{
  "input": "log_mel",
  "spec_augment": true,
  "targets": ["voice"],
  "norm": "layernorm",
  "fused_qkv": false,
  "expert_mlp_ratio": 1,
  "loss": "cross_entropy",
  "residual_init": "none",
  "momentum": 0.95
}
Rows from block 2, named by matrix and row number. Rows with one number belong to one attention dimension. Each number is 500 + 50 x the weight over its row's rms, rounded and kept within 0 to 999. All counts start at 0. Numbers have three digits each. After the name is the row's rms in percent of the matrix's.
# q: attention query (model.blocks.2.attn.q.weight, 256x256), inputs 192-255
# k: attention key (model.blocks.2.attn.k.weight, 256x256), inputs 192-255
q.82 098:457460551472506592541524526547452482430552422556454397566638625458505446461463507502499460588494542534442453522426498556430521511493594450455460528513488536529589533444430539521516553482624498
k.82 088:422584454600448476512559488468440483428561564544482430494526528526491505419439509453452472488539456491499489440534474549500481570372536437506546488503418542493550482523509447538477484465578621
q.83 099:486467543476554445454371522496435523434429516498465459470630565469501527470474569568437453531533468477436464571429449430548495542498440490489484496553459591470356541480593463555493449419489450
k.83 096:565512468455533557545515499574544440519527442510491471497538503470530520489400438493485460542503482425481493505493459487500490509548463454563619437441476515509525419509565432515577551418398565
q.84 094:442533621439491483524449514538645537560482507415518465514496494520479544410538446506540554500504560578408426514567547461448559577497512512542461461414505490449392522468539420425400494478558505
k.84 090:481528494516491509470469514502502494526511557501503477500511544572442528465498422497561493409527572453577536472410453469488390506605479440437494540364489526489476466484560512520454546471407354
q.85 096:554436564514480449414618488514481467499468443510585512471526522384488533532506455552505487457517444548528537465556516413595484535499486595627466533459470505394455522513593423539547585441492516
k.85 096:501455539549479544455563504467478489549463616492520539526479526515482450477545441525517588517501503423449417508491471475487539548517515533547489618587456527472515447355638474429521447473470506
q.86 095:546440507471496513518481466482398398442568493556549523464522516517513539465480559578495437542500532492501495598495494558502421536525492461608464478422531582437463449578569459531570516507538467
k.86 097:574448497503523561522467434477460429590459424438493493523430495469501448462426477500531629403499510573496482535450469561563473529529497522471573536443410540472504486443453575545488597481395488
q.87 100:551454378534495537527560475485541504506442468551433393492446469539499366492456500560540488465566561480559498528480496438521485456464390530556524426584481441542429419485469467473499517575523531
k.87 092:506520489539461514530555528477548523451358476510593470583450511522498475470484579549573515509455493533569462414425544476464551477484532462556536517520506475486460539427510495534423453516521425
q.88 095:496565476565483416464554469498587533502506550543505632515513448556546442460633484496450511410578629525529382507634544529604510573402579445473475518493538519451473501398484579506499413494427493
k.88 094:396482486557453528476517457482457480509477468506565476496526451517432480570552455585607388468537406444493495509621579423573494434442508568547472534474484480548507413481522447508495429472531508
q.89 097:560465446603505571492508483590437439535427543573428527515466444605512522482445509490541500480517436491531504395463421519500443485554430455478532557595563431455412491452444470533511515539534478
k.89 094:548582444560516451527492547466433540504486496453502410487450451517487452544503416441556569504483456487527598416521497492508541506466486555505503464503502502520427510463348529457496567508479493
q.90 102:526534401571587534466411534490467484564591524508423601471509438534512439532510409508539444490513514488521455493676508571445566481547431467559533588484575490461450506491488489563536496593498457
k.90 100:449484468463507426526452602518427480470458415521541532562432452531469474536580467514528470554476557546437537471569598468428498494586485630576560629447462509449477511578400495515447494456574508
q.91 097:562466448434545588527530470566509557460508508512507410579542412483554565486357454508599484405457359523538461459484443495568545495405408476389463499620453546432464472531494537495556464466516493
k.91 100:522401499631549596499505444577554647427565563547459536550446459495588513523558520545477447523493482498566497569490470519442547460424501542532498475582589510502455528447454507521511336477528515
q.92 097:558405496541477481407522472476495489510539494409450465500438489492429605530499565446403487413437447572588477509432463493507546457470466549492457530536524502555476491501507512427519542555422511
k.92 104:539416518552430408516479294490580466511451452450497488429509505536497449544554429452463397495463475503518470411519536458480500485456487480417484460405539540509542453441483478508546481511460532
q.93 095:623467426410483521456617467523484519551516463528477575468530537506478476580506525421492591456456479546535461546543416562560510513515426427495441512383602484520550595566493522477546449505442470
k.93 085:617388479505449497497427413414410538500487560483553402547447466585427443529474479499499442524477515528430504440450446531462404531460490561440463547489440577560595502511526566395500537499397547
q.94 099:515518555447416484567502490552505461455514534511482444556519503506558495512550497516471622565511491438539560442522559480529458456453500575533529479452507465518515487479509526583420527481571523
k.94 099:489508496499529573555564501508429445485440510592550433540475431472454608445501555515541521573494527497563405520453528482526440469420452423481530510470461373547569557542628490572519490481556449
q.95 092:514625446476554464529620444559481507489520480575532482563463456475485482515503452483478514474438547444504411555494568574494550533517580406535429494479601536423415501488507456561492611452557539
k.95 099:434518500567467541450548419500463473499496500461515558501504422437513480587554623462547501556515421426509494454556588424554452480574503448550616545476456465482443384523528534554464569430475592
q.96 099:414501530589543535583569528511439453525490450508434477454412517518482579544410456494501520524589529600511516572508515489551499584555494447559503483534457468528458582472420495460446440511510501
k.96 108:489529457482445500405491545512463569453492494480517501468492490530530481443496499506559488545454452478494475546525544535576507462501539573553447453414490508480500400438531535570363488510573494
q.97 097:527499526489566525429583556526524491526517523450561536490636603517440576512445492425441507516559444541434504519501504534554438521398488569477482535500400544531465554553510501465482583446543495
k.97 103:461586543508524457460468523505459473484506524561543518474431521540545415533580465592485532603523527518528438517494531442545550514550471456433561452528464433464493494513434524526561527507488422
q.98 102:514405434531547444483539538483408498534534478439466438438575515562466555573535507502460550509477459505500553444464480481394432476471559493450558503594519439569499493555567535517557521464508479
k.98 092:401525453472477508346580546537430589493586525422446570487479511542449462469490470572585488514491512551416509514457566436554503591579523529523424532546510498533464540486558423555498604546521533
q.99 101:586471442376539545549572468530566504458494501423419436479474521438491498495581489471522478510515402443516572554409450465495514512530543489438450445446526517483477472474546535503517542519490458
k.99 102:434608505404535535498544477489517424533470404592464619453506511511555463570427598491513492458455449559440492478424498423495533541505443497557503506636504493556498498439609455456556481431403530
q.100 100:515560530378464468496407516403517488523569468582520479454522589518492491519499428507592480488532507469430495445554570519605505481461523531447472475566530482510539526564450396466524482448433536
k.100 098:523555537563460400512541449546478486433539452535565479574447471503419532525460517537399467456481459458494590514492471510515415488591423495467503449529484515524387537619502569548492579548428535
q.101 098:498481424563447496574418495516525517502497480366495500517443518444454469471548523592625486410501425537566441517507569493479567493541576518440566465607494441542507463484561540542497587544519538
k.101 102:613447470544535541552525573444537421536474443475521448478565516546480403497474559512477496415452474412498376486461537564445530515519479574377478472580548445514476452569530499530502496477463417
q.102 090:517481518435514534498510478435554511487421578454560402472557485519540520549489409521539525475473437557505578432465485508474476512512494479444392457470519459459453488442574489506606506485473443
k.102 104:453465499484479534546424474503469524427560516393391424568536545390588487461555535453479487559435510531495511523562496505555520521438543571410488486515458463455480407463527498563470485464396543
q.103 106:550452508530526441551462509612422494574510553522543427432497460451520409517398559558577461529518434432563566499542535537527523433415519504502449536409461571385577443378472460476481612436493505
k.103 099:603419531444502498502484468487506481530484560434526459539481492400627468442398582562541507522501558442556626438501484479518562482466534549479578472467523490477482460531499506535476466487519479
q.104 108:564575470501559555511528564463510562531447469562515585441502559409553502476447536453434467563532480480470436587440489552494430469536445569634460413483547552481454573493495511445517472449562492
k.104 107:581545470521418505492443487466596532525520418470445491382500526454507497424454511496476461394446443498539539419535580489558573534453443423505530468433447551408506521464539590507531491582447523
q.105 103:477486496568624558536468506636591559426516545561429455514520419551477371473483480444516551474526561518516545461434517563563465497570446538484494449563476530505428530514520615466453429547440484
k.105 115:411554526495453411463524358482477494511434562560494426506523476456460427616498483374490596565488474532459480585450447481391617506488565533516581537560490530501448508432622452503468575463468528
q.106 099:496465592557510436475505484487459512410517481491532477455429514521609455470527537586623450526487484494540565462553537552516500468433450500536517559615500441453422536505501539537585519447523459
k.106 103:545558399531521583539445462519513503544476499536547427581424431543594480508528599483515443431514521506566489532496417545476492540515468471508375576439479549541424589537523507612430483534628467
q.107 099:486545504435466392507621525517459474447554477522554508526560433427509432514520515614542510529613571515542459407495521477536503522530527529442509579574546434554428515535492515498535493495443524
k.107 107:432499532476449497487546557480478397554481542474492458455512457487544382491588490484468525433595542477500510556513508473486515508397464522457471520529544463451467534468538504592448569493527488
q.108 118:486497465471518490492518592528515569514507464543492585522463549526401669514517456491450425540538522529511399465511472564515475509521485459477527466471474442500572504485499548494461537406530577
k.108 110:510585598603469419559445553473557455493487475562549443515541479476566570508512472586443488491513477392493551467503489518489591491563474512465569468421481501493582453487494559489549555554533436
q.109 105:478580415422508510490521520514473535525570529436601442523565447557513433523530523486497431476490487520397490528478509478582438497610566571545535572435465448478541489534542535544531505563524532
k.109 111:438493419481548561541500516442429425603482497450467484472500546422537417449470574478525400580470511498471505430434480581484506462536488517514545572529500509518576556496443577497506456504565520
q.110 101:515491583443607596505530559405510500499516400613479545496648526487496504506447594455484535461500521556453528558486540523446529496531444535522450577498460395472458456442468445537487459453440447
k.110 106:500412555459475550534456478513535549514478533479447399449558525480454511465539416497572512486525485473480530443502469493372503461547408507514518543493503429524430504473498477462539564553530580
q.111 097:442510457449544604473579442504435498519390543506542351449568514509510429537493465521526428430477515463496518480558552474515572537487551484529527452541515544556515449496482455518545528500451542
k.111 096:533539518496475552553430455475405581467532412519450520519529424502491436488473574456503476484448440467404541540515492482473484598535490511394455436449540557472470566457532474498521457488412527
q.112 087:465503537438512419564485526507488553419504482419465535474512496565538602566520461575478420522546538466528425436519532501502484519412461496507578421464467503539459597470538518519460613414556476
k.112 092:416502497481535465595494456481573466521438505525425512442456514509457533468507465516470462492578447579417544514581442599455445446557499477478439536485538511510606507525501419624523580513529448
q.113 092:483539477463576439409463432450469462414508498470495509476470478530391536457488559584520554542497536457514529505578485540506480517512449548462497528492452600505557523539499516549482560453495444
k.113 090:427407556346512480440523496472375501541439431548538537475512453433523562537534499444455473532442545519478515454523463567485478521538557455515493478511501470498535575435550532494573572417568478
q.114 097:454490390454423512518531476419500472569471559404519480474591505474418496488445557531521474466558529464492496419452592496475538412452531490545496527556488560498470523571645514467551538511397542
k.114 092:459492439441484524495559554444370467561446518436486445487535491529494467494560444494484477486584562563437530488520559507470555476482483550502375480503483536476393533502585448489501503479477430
q.115 100:520509524574504542331522467391437553519518393520567521520448413538470411509487529537439581467515489519464574419502456487470556502508492558546606467513408533542632473500534544459438521461563623
k.115 100:522525424585427499465507473404443524499548485538392493424499466471482480520466531491582530419592554511408469490529502614473556499477541474490551487473471495505511498562532437445510441581560497
q.116 095:450558519521506458538502576618517474465555537638519483546471474604464493485506507601513532440505598460572490505577548468553467505542517462428461578578481449453473490434542416512539468524509472
k.116 093:500501611441455505480540529565501563460600530535477515577580531543565536513588575518546386530513457516462564525495547431589519497518574496492500464569533385496473546545556412523486552473399486
q.117 105:501388510436511525521546511492570460429460511566540555524420471574558594508559416513551443602577497528507504545482446500576454508507566491496514507510503491462538531549541565440481497489603507
k.117 108:533479418500532494485456517583566644487535498530459496563428515504470488531501512506507569499554444526566473455469376547550546556383477419447407467551471549494570526460500490469541603441458422
q.118 091:535512553497538429613564496561501552427513512537555511481490545566503509550445496456551487421531444482522463477462508472504417596470522523593494564461489457503552532528549486495428426500511498
k.118 091:530510520464467525505512544519513497545469486513486449491524530520427561449474525542519531466579538448488574394422540494456456581505508501504535493562506422555504581379497506499452484522446510
q.119 107:475480534497450517415523512458500477465438468489499513539555395451472511513469486568483508449524403600593515397570575471563517507495520489526498499530523626459502424609471484512608414491470504
k.119 108:483551563530510460481629426467448495472469548559487475459494443469476470493521424431467435477415548464537549531495548476458524416517526518542462460447494565491546477446480470552513580443535546
q.120 093:530508601520581578505528435520503572373361531404443471550570526453516546491514432569520414593454551533509481564456445493506457546446430459581447505683452516471413597401487545482464553468515627
k.120 094:510401509502559503509465568544500539496556448533483445470521471534531464568512516521572561411488528519537600626481508541489466574508428514453472655574523503532509480520573475558540518530473587
q.121 095:488587470517536488557486576512511505507569405475545429423559547476499497479487423556538520483519553455490474518463495445490613426546578563532578565508511598490443407436513502474530560495478554
k.121 091:508503443474508586510530531512540503565515435386509450408482540497556515513492503430546484459596537430581399574461581534473538512524549530478440559483414499439451590533556452551528448455581494
q.122 102:523488554390477526476495534512359510441537412600552476569454520533395409555473527425498468526483421514500521520563535489478446504597586510571478476391540465554429476480486515480538620514517451
k.122 094:552424572503480542547503483492541481500500569564515494525466569501453545460448467559484516451539585541512493462581520429532447438443522521464557469441544474516553543528559506541464413448444440
q.123 089:620487332505454591513541586571419431521450423471523513511494464463463520546534455478439433584447537385457518481421546507356623496421480549479477515527417522505454511449439625539500590462480504
k.123 097:577552508537505545571508516446513508549502456506527428523528406535508430476466567586545429603518443503474498421474590588533486568453422582510483423535539552523505471507364511560547442513491421
q.124 101:437486492451473443485445506513541605494533496503504569483392449480476388419551492507513537498448479495501536460557503495397548506434482473514504528495453546518462404504434443519492443516464489
k.124 092:522426451522514473478491555461525523410442536461555481553475429569519457487505517522499418524480463483467400535631471500416499508464530481482404444509469512490443613431468562541495451533472475
q.125 096:504561560508495406470498416487578501501395578582569533593435481493528521493584505416559481523517443570516462559498478496533469546493477582508474437554372433516444539468592488471519453481478428
k.125 098:551455503516483527531467500510453532417434572543467528512494573453533473527557511558543555640406496487463512565531404491557486370429451485509483491510521560528480462524500511469485510456452565
q.126 100:525600481549520417463437463464536538479389491494538485488549468466554465524489553508567487489428560498489506419429479529509446591466524487497469548582456491448507523494505486458472417450510463
k.126 096:487466455555529576512468509449443542441461482511445459424475539544547460517447542515454556462537488561545443504540579453507564543487470499491530461498459346413400533527519549439425586540475474
q.127 093:426551574557453540572441515429430502582534564501364458526564470459468521469449494454510516518440418498417506442430515518495551602485529561564578465547444524501476452495507467527458451532600502
k.127 095:546556582532497469486558454479422607483498515569438509543554575548462588495549419370416443409567467456505431467461446526449481571626570498538520466559518503417502510466478481510455569560485482
q.128 110:493529510524484551530496525472484491489510455477400554512508546446496606489405429454571497545487552477522497527399500521427414439425552582522536475479588494455430454485444405563564489606486478
k.128 102:452488533570582475548433473487507414546402371476551516476534496450506501518466491492584340558507484558540492443446503564475540499535483460528531473540487363436567509486499500550517572554485429
q.129 098:527466405443415473491506478503447540598503551462589474490684519519578507395454512514525519523556479473485513586420550528568474538442485534444437528469476543538516463561557517468466455466550541
k.129 096:532515500474485587550557532468525473522450464525511576519498543481480435502577470636496562535575477616431495428507507524443627492497551471519503472484504561566512400502518557464501531462478514
q.130 103:511517473534467511448423500515393387484508482509508459460566477549470518599497540559544424446555452520570436531483505549523545550415412598476501511545599519548490482414560599481573494539490417
k.130 103:524491543491472512452522419442478584491421492577458456468520479535487445457516503490555488553600505487536508493498538525537475552500409591408501601459435393461574490503558478475533447559461483
q.131 095:467528598412534543552548525539423434586500496533474438470483573465559525497415505532529478588419568525562540520429520440500558438471497499580529458503541536519596483517545495575517508526458503
k.131 097:506480585423538524470507358506435568488526512577553521515451547554580490508569563483432541508536542481467528543423509425487579524514499517535527492478511459381506499538477476599474527495452430
q.132 101:473542525402489422557498440484541501544510558506454526502456455468486588570527513537507370451433401512449475436483549543585505464506460498482519527502438486486579453481427578491469419379447565
k.132 107:522503519565555542487526537527544547442542513529534469503471522555559483483478528531487399428464487537450475492479377493581549553392539596471412507473628583483534408441543488625578520512501503
q.133 104:534527490501464575422483502455379475570501491537484511520405517452561455488444589597532517457538462583504413485579423412514567478529584477556524519546492525464464538529551506484474475467518532
k.133 111:475441496478494559539443569475551472570487500518606529516507573465510505501547588487647513376612477419483503465451527491530523564494518481563540442538528614485531529479445514592561441456557470
q.134 105:451519523530397505469513534490478493521551535501484435440639458497503563519513441500452565432521571536453594438534568566504503577487473518508505548462465491525506448445547521528485533431552591
k.134 105:525540535557492488470550580483571446452510443483496497533441504499559549537540491481516480499505501537457523482526522521452492456495389407499500509592532551423502461502381405487483450531484408
q.135 097:472447440546496466510527540486555507485546511468402459485495508375540491494447514445373514500458573499438443508459494473483462502534489444383454513476481436502441470519577552568625527462471511
k.135 098:525493496592617397507477439466555531477564447474567643498510464495530636467475552464505466440481558499577428519461577592565489491497560525470463546533513474459512407512603460482530484450463552
q.136 113:456517485485513499569612575457357453556474544558489436371459563473508393478452505574491497511497468441501452507467494447468606522488444539517492502521461502522519480458523540540632553494444560
k.136 104:471421497536487598444530485570527465493433568446540512494520508552467496589500479576530524548547477531552570464571504442401460516555591515528582531506398475489413427485577526499488467431497440
q.137 116:616464423518479513532462484437494467527553586588496440557498497509559498634542551495542475511544471512498470505549447577456537456524566517465464388511557548580477512523426488418442553569523546
k.137 118:569521478530576481455525432529558581528567492480583512400490465516555438567475481483536549510563468529477490581417476551539489495460546541490463507496513473468590519536531452502452508448481516
q.138 107:565464422508471511491483506488489518456609545481559446563471475521509508563555471456547512561399497452430525521494490455529469468576445502536446442512500548535654446597487577489414569514504468
k.138 101:482510522472476468592498409476468494551410460515466501562518557531455538549453401452456626493417549520434490602478586423423403454564589483478432429493474478520512485495505497470466522508554543
q.139 104:539535474516489459463496490500498522492481492499469452460521488507528525480561557443510479476414492627618445514540574643513478465541492456466447430497472459453464519561434457466439513438563499
k.139 102:557484496532475481457456486498485545539569532571504393522549557512436471467519499576450566435535499515532479557507558470562515581574530547416444503493517492503494523545533497545452526588558458
q.140 102:495568569556520548486520487459471493524434492479541463540454537589505543492492456493458501506573429478519479487499514508441445568496608577455490494574422474458483550492566505525517464536550444
k.140 105:509513495527586475402508451529455536502445451538538424503514512456479546605588535479417519540487564494553470465474487530519492512486494668473349447446424495466489490540460477562640591505441535
q.141 099:579540473482596403443604543600466605566577534480504518426510527541537567396444516552539486525529416483512462507505524490528514530490497490439428513444539491435568571511493534470519527494480543
k.141 103:530552486466482432449534486604513503505549475425503525591532524447494559609473580587562420455436458575534503497457562552443512589440490509481551571529466427445577514565547541548495473491587468
q.142 098:511549443576544531476488427479469515526510531502512475509493574571557531549469580487469556426539512510528517501470550511477552534440500461524580534544440470491433521445516575417407456503480462
k.142 101:581486505510639486454420546499570519439555503496543456485532488561534514508543549545465466498542527452474488484441523448530547556543501639482423450427470432524481495495537469422578513513407481
q.143 095:569478541452492380505458576491490506455532556524495474550529598583465462587489535476506484570420512444515462492445504444449539565454416469486523487489551504467434651444477419498517513554491558
k.143 092:482537511515526568525560541381430507579549442533473488479557525457519497511401497532423444521485578559551501498521534498440430571532559507479512466441539566548504499497463434562538492541548464
q.144 098:424579427504484513447537420389432500512503536556473498486516486502444472421381472494406386565475502562531502503473577397518506407439446427470506457535451510458543600575546452556435477445506474
k.144 098:578503515377507543547515472446535575518435492480518479571508612413571545504567362517442614602403480570474552543569485478532490548532477498457478511566452373462474411480520514478457499460504471
q.145 094:524460593487470526516508403492545484403537450509491478479454517514499451551441491449620390536423491515490383450545586380466560467527454534422500491549407542428448491520465383514448508593498436
k.145 102:507418593541447416525505427454368543445532584410600445524512481499465407517473560477508517532524520578510519408508550504387485523520483446460564408682521580491508454408479552458497462519515499
q.146 096:461482474534496572507518484503506576560569438490531537477480639430564540537448451492515437536579604523452446506565538520501536476488497475429455471473476503608454445559504460540367469459585498
k.146 093:596530497570471570560516534502526507480521496467512448567463425496493508563532493599445462551523535546502500448545479483436468493503451517478559545483518458516477441467361467538494584462506445
q.147 101:403464467461503465552552469537411501483420447509546417538590466476526441543482450388453499426533461464609485472549535504455590542566522346474463560549575431546560536487500558575437571454492531
k.147 099:566530395563417503494560538533510517462404504466493486528559472462496536457420519532428585450531557425550518514493486429498516498458526502463520540499540506515455455506593460540441515570462488
q.148 110:416582540502535470489445491481504522474471496440451471423533477531588487513493562573541582572447406579518517548369530536566454501493556514480445457450458635487440478575508358503491533542487500
k.148 102:496456454532519379636588473596471430496521473462486516498435466444518492561509439494583563461505493501454501456492515511525503501445410539529484467506489540486534437545516509474589574517480511
q.149 096:648514405546577380487490482506418529491411478455459470501488537482537509520602558472446504453459514496547548557532437462557560462521388551522508439579482526522432464426461574472593504561505530
k.149 094:408559506443444478628442428482529411648447544563496550484526499485576474514525477495493517499490446477567405474439501459506475554508424496422445520501510552524448570538521551474449404524469478
q.150 100:534490446577458566457423527448520489544527453447561501356527442464468447423514415436481436569562564510449454479497508519511544456596544493429585392484534588513495506456449490539476477494467527
k.150 099:510566580519438546578503534393536491430390528414468414558442500634576564449529497565512546558436519555586499467465483476460504601601455518497485459431491503513496575406509510450449545622443470
q.151 086:543540413505578582447533399490442495512571559492508422519535577482558486397524483488490503503476500458467534478436499509485484482504509511525499523439452482544457491567395569511487522505484542
k.151 096:480453525511589482500534568482493492529474606512482584492434406491547419497578494483486495538553458508400510513508468586503535534570501606515465542467442518525469415506530556414490536597523569
q.152 093:457525457448418503435377624608442508438520527512470486447587585482548498458570444536506576569600467540502493548502578581519541460494469468564489520540503474421417579531415474522590526492464551
k.152 093:423557478551486512607581555510475494520525547443561564585439428581524399555473463482547479529467482492465521418433499412480514559502564504524533560422498567531505546494557591467452581429523441
q.153 094:496517500539538513535461512528546422538575520425576586490474478402530600528521517473461526617493555514470420485604562515509521498489534510523552528508507431495559492484578525417478503496503505
k.153 097:400454560468475502516461564483383564498538581531416444453452580634458472540537541570486412540505542437529480498494456528452523546511501364523515446464520538508516529644511546534474537428555422
q.154 092:507545450477517507537488532476534454570441463589565412576519519573487454484475456430551481466525503479559538475447585535562429496493383518484432498394542581483509404532498426502494432390511591
k.154 098:488557427466496517597494409478432545508476501518487419431511498522526430571507518401496598532599468392482590585477543508547469457627601518480452464545501482498496537443558539507524525528498582
q.155 101:426395433540543618451477477532420584492500471473436458493492515450470497442534504528574541511539454462409508560480587530427494574521444528472489526558478538510601472546622517547608497518473519
k.155 100:514441436501566467508545491464504479511520463558495510492511533453491564500414463458450463575516497531545501548415589433426463418534419527606443466404493574555563423491451457520519461441531562
q.156 091:444572515551573569544512496494402515597515547492392523476499512498605492423602492534386482510505497498502466568445466572462495404499499524566530611511515545479458485524476527443518425504460564
k.156 093:509491510416482483498520490491452560481484462502483463533546511609588561548581493434524527499500508471439476520490433519548489561588460608536447567443513507557537589462533585523446487533500498
q.157 094:532462488524512498493500411525507531497512491512474443473471570509522478533466370545439469422511431484569477523484521548449458470574393380534452409482547476450501518554537453503449449523539567
k.157 092:498519553536483561525459421521500512536465495410531514490492528509520446618415467466500410462462409550540488600531518493493558496529437580561493472484562487548541464447587530454454555569581462
q.158 090:469489499502487494531497567391437417476476482535467474580457468509522545511483485409512520508466550525446518467539485513520480468418488403467566451490462497487561596547467534447597465577474498
k.158 092:464435576527440450418515598534453502462580461518575523447505497628445442500529469527435529590466454512480511405451512527459385438555464485458478517608470566510448484522559519515558502524465621
q.159 090:448399511493609564576461411527531431427545498636451510488451543462502502482509506555392422538493467430470498479513635449533506526501537529450521461572447506549524502493573464499583568553511472
k.159 096:495598522531509512397536491498494474438562464483447432449507512569476458469494503506461485551393467468456536544488433466455523445429524514581505523566559445378401369550490514524495489491448585
q.160 093:470540496405507399422505459500462463566502457501528509525534459562593513578443583577531474594497423554585531592459544579456518422559517419536383489438445474558571531493500494467550523421471494
k.160 095:477492415511555581474379523490575424512480496488445597521411472580512524498470517526564568460483505424513519550544531471583546504491434572540521412385485571442480441497493486491528412657510524
q.161 108:508519510551478436471554559500511492483547499454510478541462429547514500522512460483528530441464535497529590563511387394545491496519377527527467399525595523532509503508441459450528437523486440
k.161 110:537535447487438493424532552448532547526542512434550534467443500589469552504432426430476387484473520458518529529482426570525539514445499542632542533486355517533512467554517540492449524467514495
q.162 098:522453535599556442471480506582547477441528511474517566540440494617550559444464564503431484450494448499351539423507484511585491521515474464353513465572507503500460551589508488556466488494434436
k.162 107:452561470483577387551444460542464534474541512528535450518534532535476551466489393501476495576457481481437589461476492479460470478466416468571495519452419554479477457532512420536432380513443511
q.163 106:461512448467523513522602395457498488457496574520439497494451462505451561438476515390521530569495491519487455542506510459517503411504499427452551464542577489556515413483539619569539408459428504
k.163 096:483501530587470501534503520438523510488495522457521561509503525498484584477468419419474481500508506527492511488530585518664423487503444428472527523517488523577478489580496499543542526431471551
q.164 105:505506511521495498504423519380512509451456580461398423452538524562448512481464572599472522433490450537468473491545530402518552490478561496461406417540497500538425447486470495446524471501495537
k.164 103:559504507513488572424524573546456479414504507513490538543462499628589657432490509448475459537464614452566474413484536540402502478440491589420447470468434469424557409453561579541519549512487479
q.165 103:506436549454483508508495573553563510544530419534545575510498509420526522441519504442513382455480469586477501385445488503549488536529597504531426490491601510476532478414561512462494543444596561
k.165 097:519500461518433583495525536577468494571519554542543512447396525593433488386482490582481467504539447485542488478469512585479506464474496557565453475464534484488487512510449536557483454471527510
q.166 101:468525494456476479584501511429475459557400495525579567436470552451592519509530516469518502531549477389454445491548508529498510550574549514454473477600464453534551561608471498520576596548443466
k.166 105:514548604520482512524494532493535551461446490490437452415522411552427533468579393461469523533441457508561532420488448436535441519613559578494528445549459499477547565553472548408532622476447493
q.167 111:443507477497531482440461582406429494453479530506605507441413518447476441507441509501534542436477518561519465556447503474489488448500455497492530505546523593487455421420542572618534591485454538
k.167 110:495418517565483463468549552409517566424505562513477472535558424527564524542560500469491428450496473467514531491477575565470471586461459510502534525417530465550490518457593505543493513510486586
q.168 095:521511541452463439492407559444500443467547561492467463524572435476471532539551521484545478423488527494481545531494412520485546467522347567529403515446514501507532457456543504467497498559522447
k.168 109:532585465433585520429527452525498467459571514521401467454479514538491494589494487430409461467476531576504510558572530491470550482554526523600516580478473438532509490437486443448495538496467471
q.169 108:638534428473461455488472554491496507492527543526496502512516434493551389581544455540522492463593551511564465481464514568549497474515494515487481475465488510583496527424413481468454572450546492
k.169 104:459555442452470457393490515516385469537437555481422528468517428467513442537408603465506501498510539501567471471458493493563528499462481494463468511550515523517436487484472542634499450410583488
q.170 097:420521476494425510468502602516625497519521550437514552481495467535521531404413554565517433553523560510530436539564454560476581508508455535439517540542576496504446540490545423495536485476472477
k.170 095:482500533484447486483532508405533529620554523411583481446498537402539577434482433575497527440430544539568420523532482465473499534535371421444515524496538640498472529521565576516483380560440531
q.171 101:462442459500586526464484515519517625517461471451463448491456547570529582454511476530402450520566513457480492500576514475565493604579509521507532387408425519421626464513429505435463463528568544
k.171 110:529484535547551488488507564494481582531434430503534511440496499496491631526473443587473470457476500522529494465514482501474529460528498476551460481462436601569489462501508509510523522577440460
q.172 101:449460427522609537492434504492529440493560495411453448532472459556441516378522568393580481552586552511449590495423490382504478521475508524529542505506497546405428558500534431560484644517455442
k.172 095:511471477588524501490520478484589506487445451597502612468449485398457612567537451524456501434483537534545487432510491529407464495523460503441480543475443488512435429492537482492544456470446567
q.173 098:552533524499413477422495497459561510572498487530523455544526437503528520538474522511571547474482472574543491551614434548524447436479527545634473501482462393497530444418449441463497506541512463
k.173 096:519499443418582503468525492492520522601499478546462553587462533578595533478428436507420487476414522481515504451437472499519529473484450552521465378523523539560596607508509480460495513509537496
q.174 097:425489553553486505586515529397518449493529493506536503480535547560395475460472494526542523551448617435446537384502352586544526459436561467483585534496517494537510537516459498553543472584400554
k.174 098:416500545488526467483496550440639529487587445494479513476581514485541459494508484529471443496527527446547531529478502526394460496535457553554603539486535512538538418474444532421440507427530437
q.175 094:449523507578474408538456467469520517478431532491534405424449572472510484492541441575457510539536538487423521491613519486449620529407498473517550550546417492541436492486482595525461551528499437
k.175 099:531535494498527544456545587461409494493432540411500512485527564484430560519491500606441495461418527634519601515417490513432444412531546531519548511524429420629563484524485429431458481401429486
q.176 100:464429457592455557510468436566490458441506528449466575481516489486453466439456439488441446508491453443487562602437465499403578522531546476494478539411504483427440587432402489499524534539524496
k.176 090:505476498534479559605477428420451537556510445404492541530511524456524514587581516461544491456503554588535502537439554468531508437510491490506550455425469521543495468558575481538410507529472464
q.177 098:623489455524487493502464511485522486531427553580488489482551479519535531505482442558581433461554530444603654517473519453536505385447498529500477490494484489542426577555506496529510429481560502
k.177 096:480576536564454574442504519378555435521497503492496501458515572532525480455554527530489465508588501389543533519492554535452522523447478612522512539511513495494546497484457483495468464490501525
q.178 096:581484445496490544539506500513481457420487546507526498532472465558481490506498624476489548522492596528436417476376419533485476463563523574447460485522523455520488549442442441528500532483439583
k.178 102:444451456441462528539468461518539519560472601526565472540396524422534411512453494408601571488546563407479467560590471459535513496484548496474588455493502501516443436540605492436549439449551475